{"translate": 0.12, "tokenizer": "word", "vocab_size": 4585, "loss": "softmax", "encoder_stem": "single", "text_encoder_activation": "swiglu", "text_encoder_head_dim": 64, "text_encoder_layer_scale_init": 0.1, "residual_init": "zero_last", "momentum": 0.95, "weight_decay": 0.01}
Rows from block 3 of the text encoder, named by matrix and row number. Rows with one number belong to one neuron. Each number is 128 + 24 x the weight over its row's rms, rounded and kept within 0 to 255. All counts start at 0. Numbers have three digits each. After the name is the row's rms in percent of the matrix's.
# gate: MLP gate (text_encoder.blocks.3.mlp.gate.weight, 256x128), inputs 64-127
# fc1: MLP up (text_encoder.blocks.3.mlp.fc1.weight, 256x128), inputs 64-127
# fc2: MLP down (text_encoder.blocks.3.mlp.fc2.weight, 128x256, transposed), outputs 64-127
gate.8 126:129132135148127106111191120113138116056125128117129125208151110126128128131136215102128126103120134132128125128115126134125024133128135158126127128109131128142134125124125119168140145168064128
gate.11 181:130170166147132127123136139131143137098131110132110124130118084148125122152131111128127135127076149126134134167122130128148080129119121126162134135144134121129152131110124096110165062126122108
gate.15 183:117147137124125128142118124118144166115118132127127129147089124128128129150132135137062081129118121086128128147128128129097101062107118155119128127148133118126123134147135126144127125163084121
gate.18 154:096185118131121095108145164124131094121110129131137133152140129160101200133125127099121128109121132079141135103129126094126053117117117159133131052118129139109143128125111116156150131124121126
gate.19 188:148136155128112171120031132127136107109153122113125146214071038150131128144120132118173126128130132128121130126128124128140124145156145117131131131132210129140129121130122113150155171145126136
gate.20 184:123140128121091135126137117112122095046128133135126127115140072116076112122131128126132113130125141129128136120109116128152069128094124120141129122130130094122129157125145156128135159136166119
gate.21 190:127131153145093124127103140049143124093111114130111139116134048136123126138139126127122138132127141094148158126128130128142164119126126125153125136125129144152140131117138127090132146166099128
gate.22 129:128129129135105135129140139114094129114157104119132125151135142135132128125128145092126141137128125115160136126122128140105104237155128121114128134139125128129142124110123123169185083120131107
gate.24 130:117126145119127128146133139074149145117154135065124162133114052151117131130127129136124158123124127103104116051123137122121119130126091119133104169148128124127151113098123114241126087124115132
gate.27 180:144151151126133129128116136133127122108128158135108149132116084105129153095139184116109120129154128108125121143126105165115107126130082166123109131137121159134116129100145138107119131163070139
gate.30 176:119098129185128153142136097123111109108138134128124080128128020138128129119122128103129099106128158096126128128128129131162054126123123117158119179113128141129141115127125128166153097146127123
gate.33 174:102174157156133124125123120122126119066127127106128128186125010128133141119128131111126139124115134134144139126128131129096096064131120137130121118096131157123131125122117128180127114158129129
gate.38 149:115135132124134131110127111129157038138130088148129140134104130136112137137130128116133163137131132130118130124134130124141106137119139141115109138088127154139121125130135092173135098153128152
gate.39 193:133128146124133097112116122131132138122128143116128127133206025149102149136127125136124127134104131129161189141128130119126104140123130078125108134126127161127133171100122110197123128125131106
gate.46 177:106148138133122124186126132125161126084127177124137140093127127201154182129130108102122117153125123103187131127132115137128105178124168139106082129126133141128133131120100129154121156168100123
gate.47 147:150128146126129088132136127131151161093128106140119129143100131145120128182110125129127126133148143120132132143106127137124116122126131106080128133151117137123128093081126110153099178147077108
gate.48 141:115128131086099139140109145119127107104130106107135122060131107132123123133074105081092129114133135142122135069110130128132134118110140115130163158130123131128136128112136136156139124136136157
gate.50 171:098154127128048127123108128130150074090126145133124127101145168130102148137129142124080098110130155123127126139130127128137121147093164141135129141100128134138152118123133120182125128129127113
gate.51 163:126125133122131112114154123074150076104131126099110133124131099120126147118135148063129128100105138110129131120123131128102099151082118088118128119127150134145111133146134101129128146213111120
gate.52 162:170138124128146106130136129147124126086145128113128125130122037156091139118128127116151105136116120098107161132103144120092132118128065127128143125114132154040136128138126135173131136122137101
gate.59 165:121106124122132130126128132130129121076211105132121163151137061102110116114130107105091129091110132113129124131139129116077138142115066163121135127121125127118093134136115158157117112137049127
gate.61 180:132121127134097137129139112132118128059128130128122140134138090134125128137152086128134076107119127129110128130127117116123149157112106136131132141130115156124115136140145094175137123148106097
gate.64 164:129127095138130136130129145113103120071113125136126131162147078128121127147093146138142122114127126137139128116123128129121127103131130170115125119128128111158103123128127160170219136134079213
gate.69 129:088141128129127127137179169125140123046177127178119114149129127124124147129136128141126103127123147142131145154126120138169107109173126125129117148128118121130120116131152119117128122128143144
gate.71 162:128150114161127138117136123129122081123122138134155133126133055137067159149128116130084129130127074119119127152148133117117130138122135159132137140131079112127109146125137130139165136139104108
gate.72 100:103126128128141131128140127133104128128150113128128120138128008129114128128128129131130129128129129129128107058191179128128108126130127078124134128128129124129151128134128128216128128127049129
gate.73 153:150166132093114131141125128151128126085116130081108132097129079147157134124084137143131124128122140122115114118090151129156125114141123094127128138152122129119142133118126098113128140121092139
gate.76 189:127130007097150088142141136133118083119131113136135100116130054163126084125129127144138103138141128147126124128153181125128062130128131150144132126116128141118139128129126121178112128157104133
gate.80 174:136129133163128105133123127131127145096102125126115140160144090128111122144149118117106146102126137075129132054128144112091098094100125139121127144128134152127128092109146118155184178115066159
gate.87 145:135118126126127124131133096132129128074123154138115123136122114132123164129128128148117093104164125157110129098129108128145132164146126160133167157131128141133137140128101103137112136182077128
gate.91 177:141130130136114127143125125115126078114127100133082131174091071108107108125147142124123110099125125114168191117124159114150142117123127132124123168130104122153132129135145127190139151162110126
gate.94 155:131153127130103127096141154116122089080127131128144132156128107156128119140124138116102132114122139133128128129128129135110083116124133133105127054121125127125098139122146162117127086157138104
gate.97 166:128128135117104167131116138133148145115126093136145128124082066119141133138114129100155128119151148128125114120130130131148011125122092139161153155128187130074145103101122127152177127133104127
gate.101 158:160111128128153046129133109125103139126116125127132128144090141160150146178151143126133136132123105144123131128121131120107136112135134150119143125136135138127083135128140114206129138123063137
gate.104 162:144156179122127128127095127158162041050126100107170117129135092126127139115128114128128123135127138130129124123105128126103073151128129167128092137121127138152128130091126128174104178154129118
gate.105 160:140148121129123050111123165131139171062118140139131128127119074123125122103125126124140128104122161129134183125112123134109131130128131161147127131149100127129082113135165098179156142192130109
gate.107 168:206124091118128149110139135103120092132088125140117122125136063151142136176124125123117123118129128083139122132131128125090100129142123130124128135129122112134136095130139130126158128128128130
gate.108 157:128123138090187110128056122128124130085116118128129126117128158075116096130148139166127132120144131121127172095085131126096081125081082116128105129131129132133161128122128130139150132140113169
gate.112 158:145128139120102122145122125125147147112130154101123134153132118151107126149129119120160171096140164128113124122132129131050076110128131125134130126125138143121128098144131117177152126175119136
gate.116 131:125130120137160089123125122127121105128146182133145109121150102137116106117119161111128099119077129122107135118121130140167130133154126100116127100140133118127128132120136127137217143127140117
gate.118 130:124192102126166137121163134126125126120060119143124154144063043135129138102142120128128129140124127134172159123123128131161097127109102132139126133117127137126136138169117086140161162142118149
gate.119 185:128138125114123151150118181130127101098135119110108129139097069135134115088107122064128092117132137133114129170137128127112075087129128131137129129145128127095154126126212132191121104128130154
gate.121 121:140150128128125128128130129105128113094125087129126142156128130149062128128128101128110119115128128128148119090128105128128093128128128134128128071128134124118128132107128128128151128128103128
gate.122 170:092123126126157127129113172132127123096127131118127128150115000116070117122116135131117094083127120125133159139137122127156160116124134094141141129129122125122128136088105155152153068129125093
gate.123 171:128140118152133139132126127128140110111134129128113156125148038151132154095142150111161125150132118094120076068116132128151123133164163130130123121129126131132118138129116145192128132120090099
gate.124 143:130104125117120129156119139073131132085149159128133122127144128125093138113138123122114128139128134100129128129128144123098064127122128132128127128152102133153128115119128126127118194131107121
gate.125 182:125158174138118116134129127128128091124124118117107129111129126159126128116134120095127136103128168128140130129115127158129102074129083127125121147131139141108095105139135127135157152129117132
gate.126 167:113175138139137122138127128139131120056126126121126145165127066135090117139114124126128121128116129122111151128142077150129078138147112117124124129129133106111173126113160137117158101173170125
gate.132 133:138128127128128122128126158074097128120123113079162168099139053135130131144132096152113129128164123123117119112127127128096082140126129129125089131142128130121132127122118116160137120153129129
gate.134 160:136127126132120130126122124147126107134108103123120117140095129205134128128113120139149130073125110126132137073126156129125093140091135150129134139126125129126155126128140126170125131173129126
gate.137 144:128116131146127134134143161135133114116094142139134125076139046114089147109137134158128152134137128131139147132128121122136126099155126141120111154143111142118124117118132124138127142116153095
gate.138 172:122136110129137150134082128118115095129099097121125153135108063142129102122133129094112117090160124121133127129141126139128065124111129121119124097130124128128152127136168131133136142128124103
gate.139 075:128128128128084128128153128124128156085128128128128162128128000128128128135128133128108128128170128128128128128128128155128102083128128128128128128128128110128128028128128128121148128139040128
gate.142 166:066155128108115126120163128124116130127095134151144125183103107142168116131116128111086158136129126131127154126114136132109108118133127128133123217097140119109114129130151129119170113128154128
gate.145 162:154137130140160100174126122122171124103123128131129115127138081172151136128127123131131145105116123089132143115091143126099125119146130134121142113122136128170125135121105087166180128204072133
gate.148 188:135134141130138144111087126128130130022132125110131133137121072145147132126183094067125123128083117123160160131104128135128115126098133118128127129129132122129082108097130127180160094137129174
gate.150 159:161127154076131099120115165169105186117123119137112133158130076133147124125138090138128150136094123127110137095137128120123168138118132183126128142113096134127149139134121126130133168129098135
gate.151 108:119121126118110130128129129109134097128150116114140141127090120139115128136107117111142092127128136131143125135132096128048085073164100142111135121141135125124168131124150138213143128120128129
gate.153 137:128147126138116153129138121136122123031146100090146128128150074163120141080152140115136140127128127128137131139106126140081161099143125149129128096136123131149122203118102133112128133131125125
gate.155 194:145104137126121127128046145131095114088113150100155120144095080161113155171148123126119133115147118125131128131136123127129067110134129139128127147129125136128136122099134140154140128119121093
gate.157 177:138128132125022138125127149123147108128138168090128132129124075123128125133106128095129128137121139125119123130128109129131132134131138162130151129127115127133121129118134141161159109140125139
gate.160 127:122129127143140148129104126128104045128138138162133128114128085127144104132128127103098130129128149128153126125133124172132160141207123123096188146129139126130128071146190138127182125133126102
gate.162 060:128128128128128128128046128128128099128128128128128128255128119128128128128128128128128128128128128128128128128128128128120128128128128128128128128128128128128128157063128145128128128128098174
gate.165 124:132115126128090095128139128157128155040130131104135126128127119131130129114131182092131136135143121136130109126125184130011120127129179139119119128115128123138114129141128130129140108132126134
gate.169 185:140126120141123134104143126129109122113128115132117125185136055129122127128129138121125122102159128129127124115109126122136049122140127140163083138128131121127116123102128128154128148128090109
fc1.8 107:125153134184083115144100121077119133113126128156130129113123113101136164073101135134144133129093141111141129118121128210127132122093123128145128138119161125155121117124103128127140142108107124
fc1.11 173:107125127071145128135122137117080128106118140122159136119139128110135139122106142121120072128127048126128122125138128101162125129118130126115163129127132100131118123119129146133154123128129205
fc1.15 211:131134152127132183122109117099171148092141126098129110128135119159151123117140132158133126147128118120129130232124129132092133128128132136115122127206155137151111127153196125128123132169130117
fc1.18 151:105105132130144118129074157009130131128132130128122126126124128172101125126131131095151128127138128143153137125075110107127105126218109130104123128116131124115128128058125167126085123127148134
fc1.19 190:199146132161128126146133123113136169141128129137129128130143122131112126128102165168146130159133111097129122097128126091144133135129182141154070128136135128139131124124129125120100204056119139
fc1.20 163:115101126123151074113122150130114148118115110126110127124089121153128130138132176159126133137116139141116124141126098127086131129150126189090131130101143130111069094132145108136113102126107126
fc1.21 178:139163105138152147125129118168095129119138178131127123129148134127095108136113166188124118044119121104111103141111124129093131187131107104125109109139128128091069184121146144163129145131130166
fc1.22 116:147128125096134145130136092128146110155105123126137128128100128166131105128104094118127183127147213152147163128130111111145149131131135171162094128139128110129128093133123139135140128119120123
fc1.24 114:095135148124106127135128135077132145113140153163121166128137149134127129085121126115128138122128104060129125121132131080113115123113079127128113123225147087174128097053119119161129128113121127
fc1.27 182:140102115128114141129141127151120119123141131112131153128175122149114122146102109168145094151137177163118127144130126123111124128160126128177160129112128113133105134141096122118127040116131148
fc1.30 192:102114138146126137145130113126117118142113126088139104128114131173126128128098126133138128095132142128169191158126131135174117129145140121128120221101131135163148119136149126128127110146138114
fc1.33 169:129154128172125128124137139154131136106120125125081111140124072158135145132112138121128147131051135141165133117125204127123126105128121177110128125128102130128149128122054125120140131136173146
fc1.38 155:036128128165119163129139128129145122178148110148124128139122141110130149124137142093130129145142153124125124138125110191134127115118107148135098125151090236130134105137175102126147107127121157
fc1.39 170:127099083131133153141071099129126111172127129134105105075181171125128112134103129125141128097174204137107117123125136151132129117121125137138114150100138153102126119089151115086155159142141169
fc1.46 150:129108149128202129138126112129080140110127209105077128117112113127128149126129182137102130113124131132191131083132145138117119124138124155114128137135152137144106178127107111125125126159106132
fc1.47 155:143146131129137129142129141096153111125138108019128161141103176129125181141137121175132143158154128080128124132108121126135057113082100091108124119116100147136113139089127123131127122130119107
fc1.48 132:142110165096197159130130128124115181095153097122132125121182162068142127132126126165125128105116115124098134049116131125138128140129116163128121160095098138133154136111125127133127110127165155
fc1.50 196:126179126106139125080126118128139105120120110128105147111110130113114115135124155155129137131129182163125126134128133142125137111058130159127134128093173149143135106162119131136121185127103119
fc1.51 143:106141152127144190118175128128134136121131069125130074114131127146139128131160135121128128115133125129148143120135131127195128140119184119107163139139127134128121161137101126116110131111119108
fc1.52 150:128139131122128130123176134132154142177137130139104128145127125193123183097127088169168128141171068197125129141152194127076129128125142121143123133122128098066110132128134099111131115125179140
fc1.59 189:199130129110129101117128138128129124131128127153124137127058146098131098105124127140122130108158082135128144129141092138115195131150140124135124128174130128124127105126150129127161131128076145
fc1.61 203:136131128162135145129134129127105164122148127123115108155103123231142156110128124096113132128084105122132135126132129125126131109125061119116124104150127128128068109129116123121215140146114105
fc1.64 155:146131122134151135123161127113106123077105102138170139128128134129128148106126150141139085126127140148139167126128128126092140123182104171089106120149141115130099125109118180159128148126102156
fc1.69 153:128128135134084127223137141154129121127168127108116139173115147119107119119127115156103151134153162140205128127127133141124104130118136137073122145167133118111131142198154122138130137126127165
fc1.71 175:132141137081167123144113189139131130086113089126127132137125171140160123109137102121099131167139123163136147102110129170146096130146097107128122098121180162145148132128135126128105128146077136
fc1.72 075:112096120127134150183128094123144139129128126148122123141129053130118143106129137131133154120128094081127128128139159116176145127117128128120163127139110132115132128126126131125125116128092141
fc1.73 159:147125107130133129103143136128126128134118139128181099134125125136099105159157170081128128117138129104131128139130123124065123131104129140110127071134131090126116122122133125141150195147122107
fc1.76 174:115162135131171116118157147131124097092183148131129143066135118097127141142133126103128170128158151143138129087143143130103124129131135100125196124180121147136137136116130147087120126137096093
fc1.80 178:129131126106163102067158161128154132140168130144145129111134121137116138110112119117134122124150157131128128130095143141134116129152129119132129129113121113161130134133150153139113126178142119
fc1.87 151:111129128155077098105139127157135133117114107135168124116126087126103123127140127134134030092118129096136126090129104139172128119127122127113126153116093143128148152150117029136144140160096074
fc1.91 196:096092126128191129128072125119132146128131160120137130099128122138180112139128027140139126089128137136135079127155131198125106131094128133120132129099133121121129124117135115129155146127117149
fc1.94 148:127119143122071125130120102147137137100100135156146130118142129129130125100101112116133090141125123131135138118130104142119141101172113127111145123114118128139130146137126153132150129182121160
fc1.97 170:119140119111102092127157109137105061130074128126121101119131109147123182102173130128122124126140137149110129091128127117124140137132119111169128134068086124086120171132129160106071165176122103
fc1.101 197:127176133092142125142122112191125170132131146090132124128141151127127129143133129145128121056129077083128136133128127125136101128163141157133147165160123136062127131090127121149080113119201124
fc1.104 155:132128131117119126148069175131129108132128098106154131112206128133194125151103078149128133169091125131128106082124137127136059124128154115119140138130122125167129125117124110108142156128135134
fc1.105 141:149127119120138129110122130128127172167105116182127190094131146128133142133135087141212128119132122132130128077134180121126131166127155139132141154139114128109112130133140129124124131131118136
fc1.107 160:106131186128153103134132119137185117191128174121127129111131120121107063098145105129122170144133135127129124133130125131133118125129157127116132144128128124107136145155128131130121134084095129
fc1.108 175:179143143114144124113138122129103131112127105103140170136145108045105129148138134218114144102137169121110130061132113110134095130129077124125128153224124121112130123104082157129117189107144147
fc1.112 148:129128137125134153134149130187118119136060122141138123104126145126184133135108130131120147112128129129129128118147097128128122042100122126149129131138135127128126147131145129108029125127119149
fc1.116 098:169157101114140127123126097141128085109132136128162089114144118159072140131114087114147135131082128158128128156131125130159144128128089117113116091162131134169135132135098143161087149123139055
fc1.118 117:190132120119151140112140130124118128212087123142128055130122137128156128130123133128106107132123129136148093131137137228113129122113101134150161127127146128140152096093117118127106139141125139
fc1.119 205:114124136131122142143108111060112154191134212124145122122117129126119128129130079050151128125125118104124104094110144097128067117150103134107136147130119107122127050129184127183124125103118138
fc1.121 080:155141164128128128126131128126139146127056081128128128124128086128117123127128144129128198126128121187140076113148184129128128128128128128127151128131128156042128128128128128119128103084140128
fc1.122 188:149128174120125151144090137093130127136120129128112151121128114110129185130141154142117132128143127125112128135128146127095127146122122086049128095169127130126129139065138125118107129128154080
fc1.123 184:125110106111171126154123115124132127134144127127127110121110138128119134128109125130193112129129149093108132170114130153129105163140129133128096121130128129153113117125122149092138098123096051
fc1.124 107:122117165141125142085118131128117138130140115130128081142140122133161128120132127111111137090115102165129103128132123136128133121158139129092107126153097075123151147123156145122140118095133150
fc1.125 189:091162116123112111114140125128143119148114133132115127121137131152120127114136127160134158118142143156128148122113128137127160154172164120128123127130239137141055109229121115125124133107114128
fc1.126 184:108178135132130117134136108149132122129120123122131125146112128126142130170131113120149114121150133131105138128135127147139119096144125097154157190125132059123128123144128155113105067168167187
fc1.132 100:127137128117088122096126150117137112089115138097128089180119155123117139120083091100129124129138121126125123155170119126128122128088128184160128108125113149117127084184130144133130109128136130
fc1.134 146:126130143143019094117132126147137137132123114099149093214129144243142127125139120134125157179128169104124133165131138128127112128137128133130137118128132128131092081114129124126128112154101169
fc1.137 148:149138128110115129136134131143129142055141150089082091122113167133150132141126128148125149129132115177109125136170117133141134127114149153094144079191076144142048106130131167077130194119099110
fc1.138 200:137128092140130115135162130133136126125133127130128177128131008078124129120055137108155108131142079099121119150121117122133161127112099140143113131131108132134050126113131133161088121123135129
fc1.139 030:128128128128128128128128128128128128128128128066128128128128234129128092128128075128128128128128066128128128128128124128128128128128128128128143255189128128128128128128128128128128086143128128
fc1.142 166:099166127130112117118168136120119123113135214130128128116117134142125129139201127131140120056124168149129132130120140131128129141128099131136123223131135139092129134171163129133142128128143137
fc1.145 148:162117131110143138117153098110148174108136127113111123140142152141050127166124115127128120134119142145087130098102134119127125135118089104128122140128105177145135207107079097128123131077112131
fc1.148 203:171188138166125139102089090142128167127139143116128138128148129122190137128103120133127121116133134104127128129125129130148120116102161116151129125120120130130131087035141129125141121101115116
fc1.150 163:146136135155132159109129181127120134129116157127100092102128108135161106127125157106129132154145147054145144115119149127141147170141114118127130115136121128097122133154140085128095170155130174
fc1.151 105:136167107120113125108129101074123129081125132128154124131110149126148109119117126076146152116162156202137119120099184144134125119036117128130125153128138100129123164114128132129109171155131137
fc1.153 115:139131127122120165128142139123091143120138054125142134055133135138123117114130172101133130102115128118129149168109139129139134131134163120108151124087126147131124071076120136130153105117126137
fc1.155 195:132138164113152115123131128145212123129134127127176063161118121161132126075110120108142069126122123123123128156128113134127133133147125146124184141131126134134098117132135116097113173135129127
fc1.157 201:128115134169092204145089119105109145128127129136114143100149121131112128090141102097136101140109121125110099079126127106129124136097125131121118155141118128144164091115139127162141088123134123
fc1.160 126:123108095114137126129045151125123101128126156129129151124135126138113169139128106130142121126114114148126112157126134125129118092071153167142126128102127081066126145133114103129127109148164129
fc1.162 006:128128128128128128128128128128128128128128128128128128128128128128128128128128128128128128128128128106128128128128128128128128243128128128128128128128128128128128128000128128128128128128128128
fc1.165 102:137132133124190101102146174176130126130110134114116134117133144086137128143131134127089126122142133143110113098137141128098126119126127119108131135133122127137130153127127130118005172187114089
fc1.169 205:149151134127153138128205127118122089128130099128127133133107127127154115168139131137157095135137098137129128128131147130168123142155101196144132127082135129130149128116105101098116146128129133
fc2.8 060:132123121128128128129128117134128128112128128128128127128128128128120130121130174128097128128128129128143137128126128236141128128128128128125096099125127128128128133174151215144131146135128128
fc2.11 173:131129234128128128103128136122128128124075128128128190128128128128129128128121128128131128128128124070126126128127128062132128128128128128131123178135153128128128121078127165142013216130128128
fc2.15 250:137137143128128128188128129050128128126140128128128123128128128128128128100132131128127128128128132177131128128132128136127128134128128128121125172145130128128128127084133114069080130131128128
fc2.18 160:126112212128128128109128143061128128128129128128128069128128128128131125116128120128144128128128128128122134128131128214128128128128128128140121171154127128128128116126124125113117227126128128
fc2.19 167:110118123128128128172128119137128128128123128128128133128128128128128133176141122128134128128128128127107148128136128154132128128128128128120121152110136128128128144096137182109119161121128128
fc2.20 139:172127223128128128172128136000128128128130128128128137128128128128132128108129127128127128128128128117123135128132128094133128128128128128128130128120130128128128132082133189112130138126128128
fc2.21 175:130124072128128128051128148046128128108116128128128114128128128128127124102141128128133128128128142125131084128132128127127128128128128128132136168136127128128128114137119148132132139128128128
fc2.22 052:166086113128128128160128143129128128122128128128128161128128128128127132130127130128124128128128128127081154128109128124142128127128128128039131137131134128128128127128065120226108132121128128
fc2.24 067:177135122128128128154128074101128128074128128128128130128128128128132101141146102128142128128128137108136120128151128117124128128128128128147125229087122128128128098133128118129036133155128128
fc2.27 159:097106228128128128129128129149128128180128128128128130128128128128127130089131141128118128128128128122077125128118128123130128128128128128128084198128179128128128113046128107124053141118128128
fc2.30 201:172139069128128128104128130153128128148239128128128155128128128128126127075124128128121128128128128128127088128139128132129128128128128128066133170105128128128128132106130174126126128129128128
fc2.33 168:128113160128128128189128107108128128128128128128128125128128128128128126140133114128122128128128128122126108128130128124132128128128128128104128167131126128128128124055022107122129128119128128
fc2.38 140:153126118128128128088128096147128128189202128128128105128128128128135128074122139128105128128128129104125143128128128147131128128128128128174162197108142128128128128161133113095128130101128128
fc2.39 218:132128057128128128122128131016128128093076128128128128128128128128128128105103128128128128128128138135127134128126128127130128128128128128113109203052127128128128112055131121106095145135128128
fc2.46 150:113120166128128128114128186130128128148135128128128128128128128128135123121114137128128128128128128143196130128116128132120128128128128128115092127167128128128128159117143125095114175127128128
fc2.47 131:123109167128128128206128164114128128080137128128128127128128128128128134128126128128133128128128129028171162128127128127127128118128128128148101153073136128128128141118136027152083089124128128
fc2.48 104:103123128128128128076128146102128128135120128128128176128128128128132130114098135128124128128128081136105132128128128128116128121128128128139038047103128128128128149137128131102193127138128128
fc2.50 238:134125119128128128114128128180128128101181128128128144128128128128132128030128128128129128128128128122106128128109128153126128130128128128135104048122127128128128121054128132147079175136128128
fc2.51 103:128125096128128128129128120121128128182119128128128128128128128128131124121170128128128128128128128111121126128140128255114128129128128128173085126168135128128128166122162132162081141104128128
fc2.52 122:131136153128128128150128201117128128162127128128128125128128128128124146128134128128116128128128127131057124128130128124127128128128128128126128082114141128128128127188126137133133124116128128
fc2.59 179:110140074128128128141128107095128128074234128128128091128128128128128129128124121128150128128128116151128121128127128048130128128128128128125099093114136128128128117100122144098181112129128128
fc2.61 227:130130126128128128169128134188128128121148128128128133128128128128127131144132128128126128128128122088115144128122128139129128123128128128125121063129131128128128126126156061171167139123128128
fc2.64 134:142082138128128128109128126128128128159247128128128119128128128128129125075100130128135128128128131066142123128128128131128128128128128128128150133110123128128128131139135179130109170126128128
fc2.69 109:127128118128128128130128099175128128217123128128128124128128128128129109114125128128130128128128128193104167128111128126127128128128128128119092134150116128128128136121084255128031119129128128
fc2.71 161:151115129128128128114128105127128128182132128128128097128128128128124135128128126128153128128128149130176128128128128125131128128128128128116128000125127128128128084130121111118114128119128128
fc2.72 029:188128128128128128166128118129128128186128128128128183128128128128129128134136128128120128128128128126255128128128128165129128128128128128037133129082130128128128097129201214145178129127128128
fc2.73 179:130130231128128128124128130147128128181128128128128125128128128128125118128135164128130128128128128128117116128136128115131128126128128128116127000136149128128128135150116126124111131135128128
fc2.76 165:119128210128128128128128156044128128134097128128128123128128128128130136124111125128130128128128126153143145128120128122127128128128128128167138127054107128128128134086135129103116128129128128
fc2.80 206:074123125128128128130128135110128128255154128128128111128128128128128143103106128128128128128128125171125128128132128113134128128128128128122131140116130128128128116136109125127155126121128128
fc2.87 097:113131127128128128035128120161128128125042128128128119128128128128127129125128122128087128128128128102128111128112128048129128150128128128127208125159129128128128164103144143127138184127128128
fc2.91 184:200132255128128128081128130127128128142128128128128137128128128128129127127122139128133128128128128120153132128129128127133128128128128128138094113131129128128128109118154126171133144120128128
fc2.94 134:138158164128128128102128136128128128160144128128128162128128128128129129133128128128073128128128128153138127128124128133129128128128128128152127156111115128128128127179123163146145124093128128
fc2.97 151:116144035128128128091128068140128128147119128128128126128128128128128151128081134128132128128128173104136135128117128121130128128128128128163175067160119128128128139108167118143242145128128128
fc2.101 238:128129084128128128068128128139128128099134128128128077128128128128128126099115128128165128128128126186129132128127128125124128128128128128110101255118133128128128114205128123101138126128128128
fc2.104 156:086128147128128128126128143060128128077154128128128129128128128128131129210124114128128128128128128072125132128126128159123128130128128128127139127119129128128128147142128013109186164129128128
fc2.105 130:122144128128128128095128112126128128114149128128128130128128128128133134063134128128111128128128129103108128128126128141128128155128128128000100120172125128128128123126128104188186125160128128
fc2.107 122:138112132128128128130128128146128128130127128128128124128128128128128129155075119128102128128128128125139128128127128141126128128128128128074173128127113128128128165156092127093037122137128128
fc2.108 172:129127128128128128116128138132128128072144128128128177128128128128128128097139144128080128128128193111114128128129128111128128128128128128127100112113143128128128124128128066081110133111128128
fc2.112 075:120159078128128128125128128135128128104125128128128122128128128128120121123109137128093128128128128137195126128128128197122128128128128128181149136098143128128128128120130015172127138131128128
fc2.116 077:208195181128128128125128128135128128087097128128128113128128128128129113110125128128128128128128135073117143128129128129120128121128128128119152139116072128128128089140130090122129134134128128
fc2.118 068:128141136128128128076128088128128128147127128128128106128128128128127111094129128128144128128128128131126143128107128199127128128128128128132128000128115128128128094119113146098128255121128128
fc2.119 208:129128044128128128089128085045128128116091128128128127128128128128130128115134128128125128128128126123118141128135128100128128116128128128149127130153128128128128131139126106052137128133128128
fc2.121 016:128128128128128128069128128128128128128128128128128024128128128128128127128255128128127128128128128128128131128127128119128128128128128128129124128122127128128128128128114128128128128125128128
fc2.122 194:128105118128128128150128127059128128125186128128128152128128128128128128255130134128121128128128128162137124128129128176129128126128128128091128122140130128128128122129125092090128111126128128
fc2.123 184:105131143128128128112128146100128128106060128128128115128128128128126126188124108128129128128128127127127127128129128137116128128128128128061136119058133128128128128124128138022019079127128128
fc2.124 077:158102247128128128133128058127128128028073128128128117128128128128129113121134154128153128128128140147129171128164128068126128128128128128078159111119120128128128107163186116131176126057128128
fc2.125 178:117125154128128128134128100102128128095255128128128136128128128128128128129099132128121128128128128145122168128129128128128128128128128128120144099133122128128128112139159105219118126131128128
fc2.126 181:123143132128128128054128177130128128123131128128128144128128128128128125127124094128154128128128128113128153128146128193129128128128128128134128107121124128128128128110077129175112145121128128
fc2.132 046:146148110128128128138128127128128128137124128128128056128128128128118126129170137128149128128128148134128192128111128115131128128128128128127170144123105128128128135131087210167148141156128128
fc2.134 122:132129125128128128123128221127128128052128128128128152128128128128128129150110074128138128128128128114137134128125128127122128122128128128140123129129119128128128101080125128125047114146128128
fc2.137 113:148109197128128128155128155116128128115085128128128128128128128128127130128084127128129128128128127141155128128123128132137128128128128128252101104133109128128128164089135124098081132157128128
fc2.138 232:091139071128128128147128136179128128104115128128128126128128128128130130145147133128126128128128129106123128128130128136131128128128128128086138056166134128128128130125152134074255133126128128
fc2.139 017:128128128128128128128128128128128128128128128128128128128128128128128128128128128128128128128128128128128128128128128128128128128128128128128128128128128128128128128182128128128128128128128128
fc2.142 143:095099135128128128155128196098128128096242128128128124128128128128131128136137135128144128128128128145134121128130128132128128128128128128114077113113115128128128125133168000099149148106128128
fc2.145 136:131135155128128128124128166128128128110128128128128117128128128128129142160112116128101128128128158130118127128127128112140128128128128128124126096052115128128128104146157255209135131133128128
fc2.148 219:111126128128128128152128128189128128128143128128128115128128128128127128111128118128120128128128132131125130128128128084128128128128128128097128117127131128128128130174118163128102137127128128
fc2.150 189:122123046128128128115128121108128128128164128128128133128128128128128128128129127128135128128128126152141145128131128141129128117128128128139110138099126128128128117209111188178000115128128128
fc2.151 061:128128133128128128128128200116128128000128128128128126128128128128128123134137207128128128128128101126126126128126128128128128129128128128220129116147131128128128128155128138027135241102128128
fc2.153 091:195136229128128128047128119200128128127109128128128106128128128128110132127172128128127128128128136131101096128105128164126128128128128128112121138165143128128128125140139130138099175133128128
fc2.155 172:139115124128128128127128136099128128234118128128128136128128128128111128127103100128128128128128111111156110128124128198135128128128128128127135126134090128128128132117097120005148129144128128
fc2.157 212:128130139128128128183128126185128128134151128128128128128128128128127128121129129128110128128128120157125128128128128105127128128128128128102130129155106128128128128092084099220043087128128128
fc2.160 100:128132053128128128115128125132128128142129128128128128128128128128125144157144185128069128128128128126149123128128128128141128129128128128235130165166124128128128104127158136128122086125128128
fc2.162 008:128128128128128128128128128128128128128128128128128128128128128128000128128128128128128128128128128128128128128128128128128128128128128128128128128128128128128128128128128128128128128128128128
fc2.165 049:128116128128128128107128135108128128129155128128128134128128128128165125121042095128131128128128126173128127128135128156128128129128128128172127152159154128128128152151137126255128086137128128
fc2.169 225:104131128128128128100128128187128128095131128128128129128128128128128129026117107128124128128128127129139126128131128159127128128128128128097142033127129128128128124116093197156125128127128128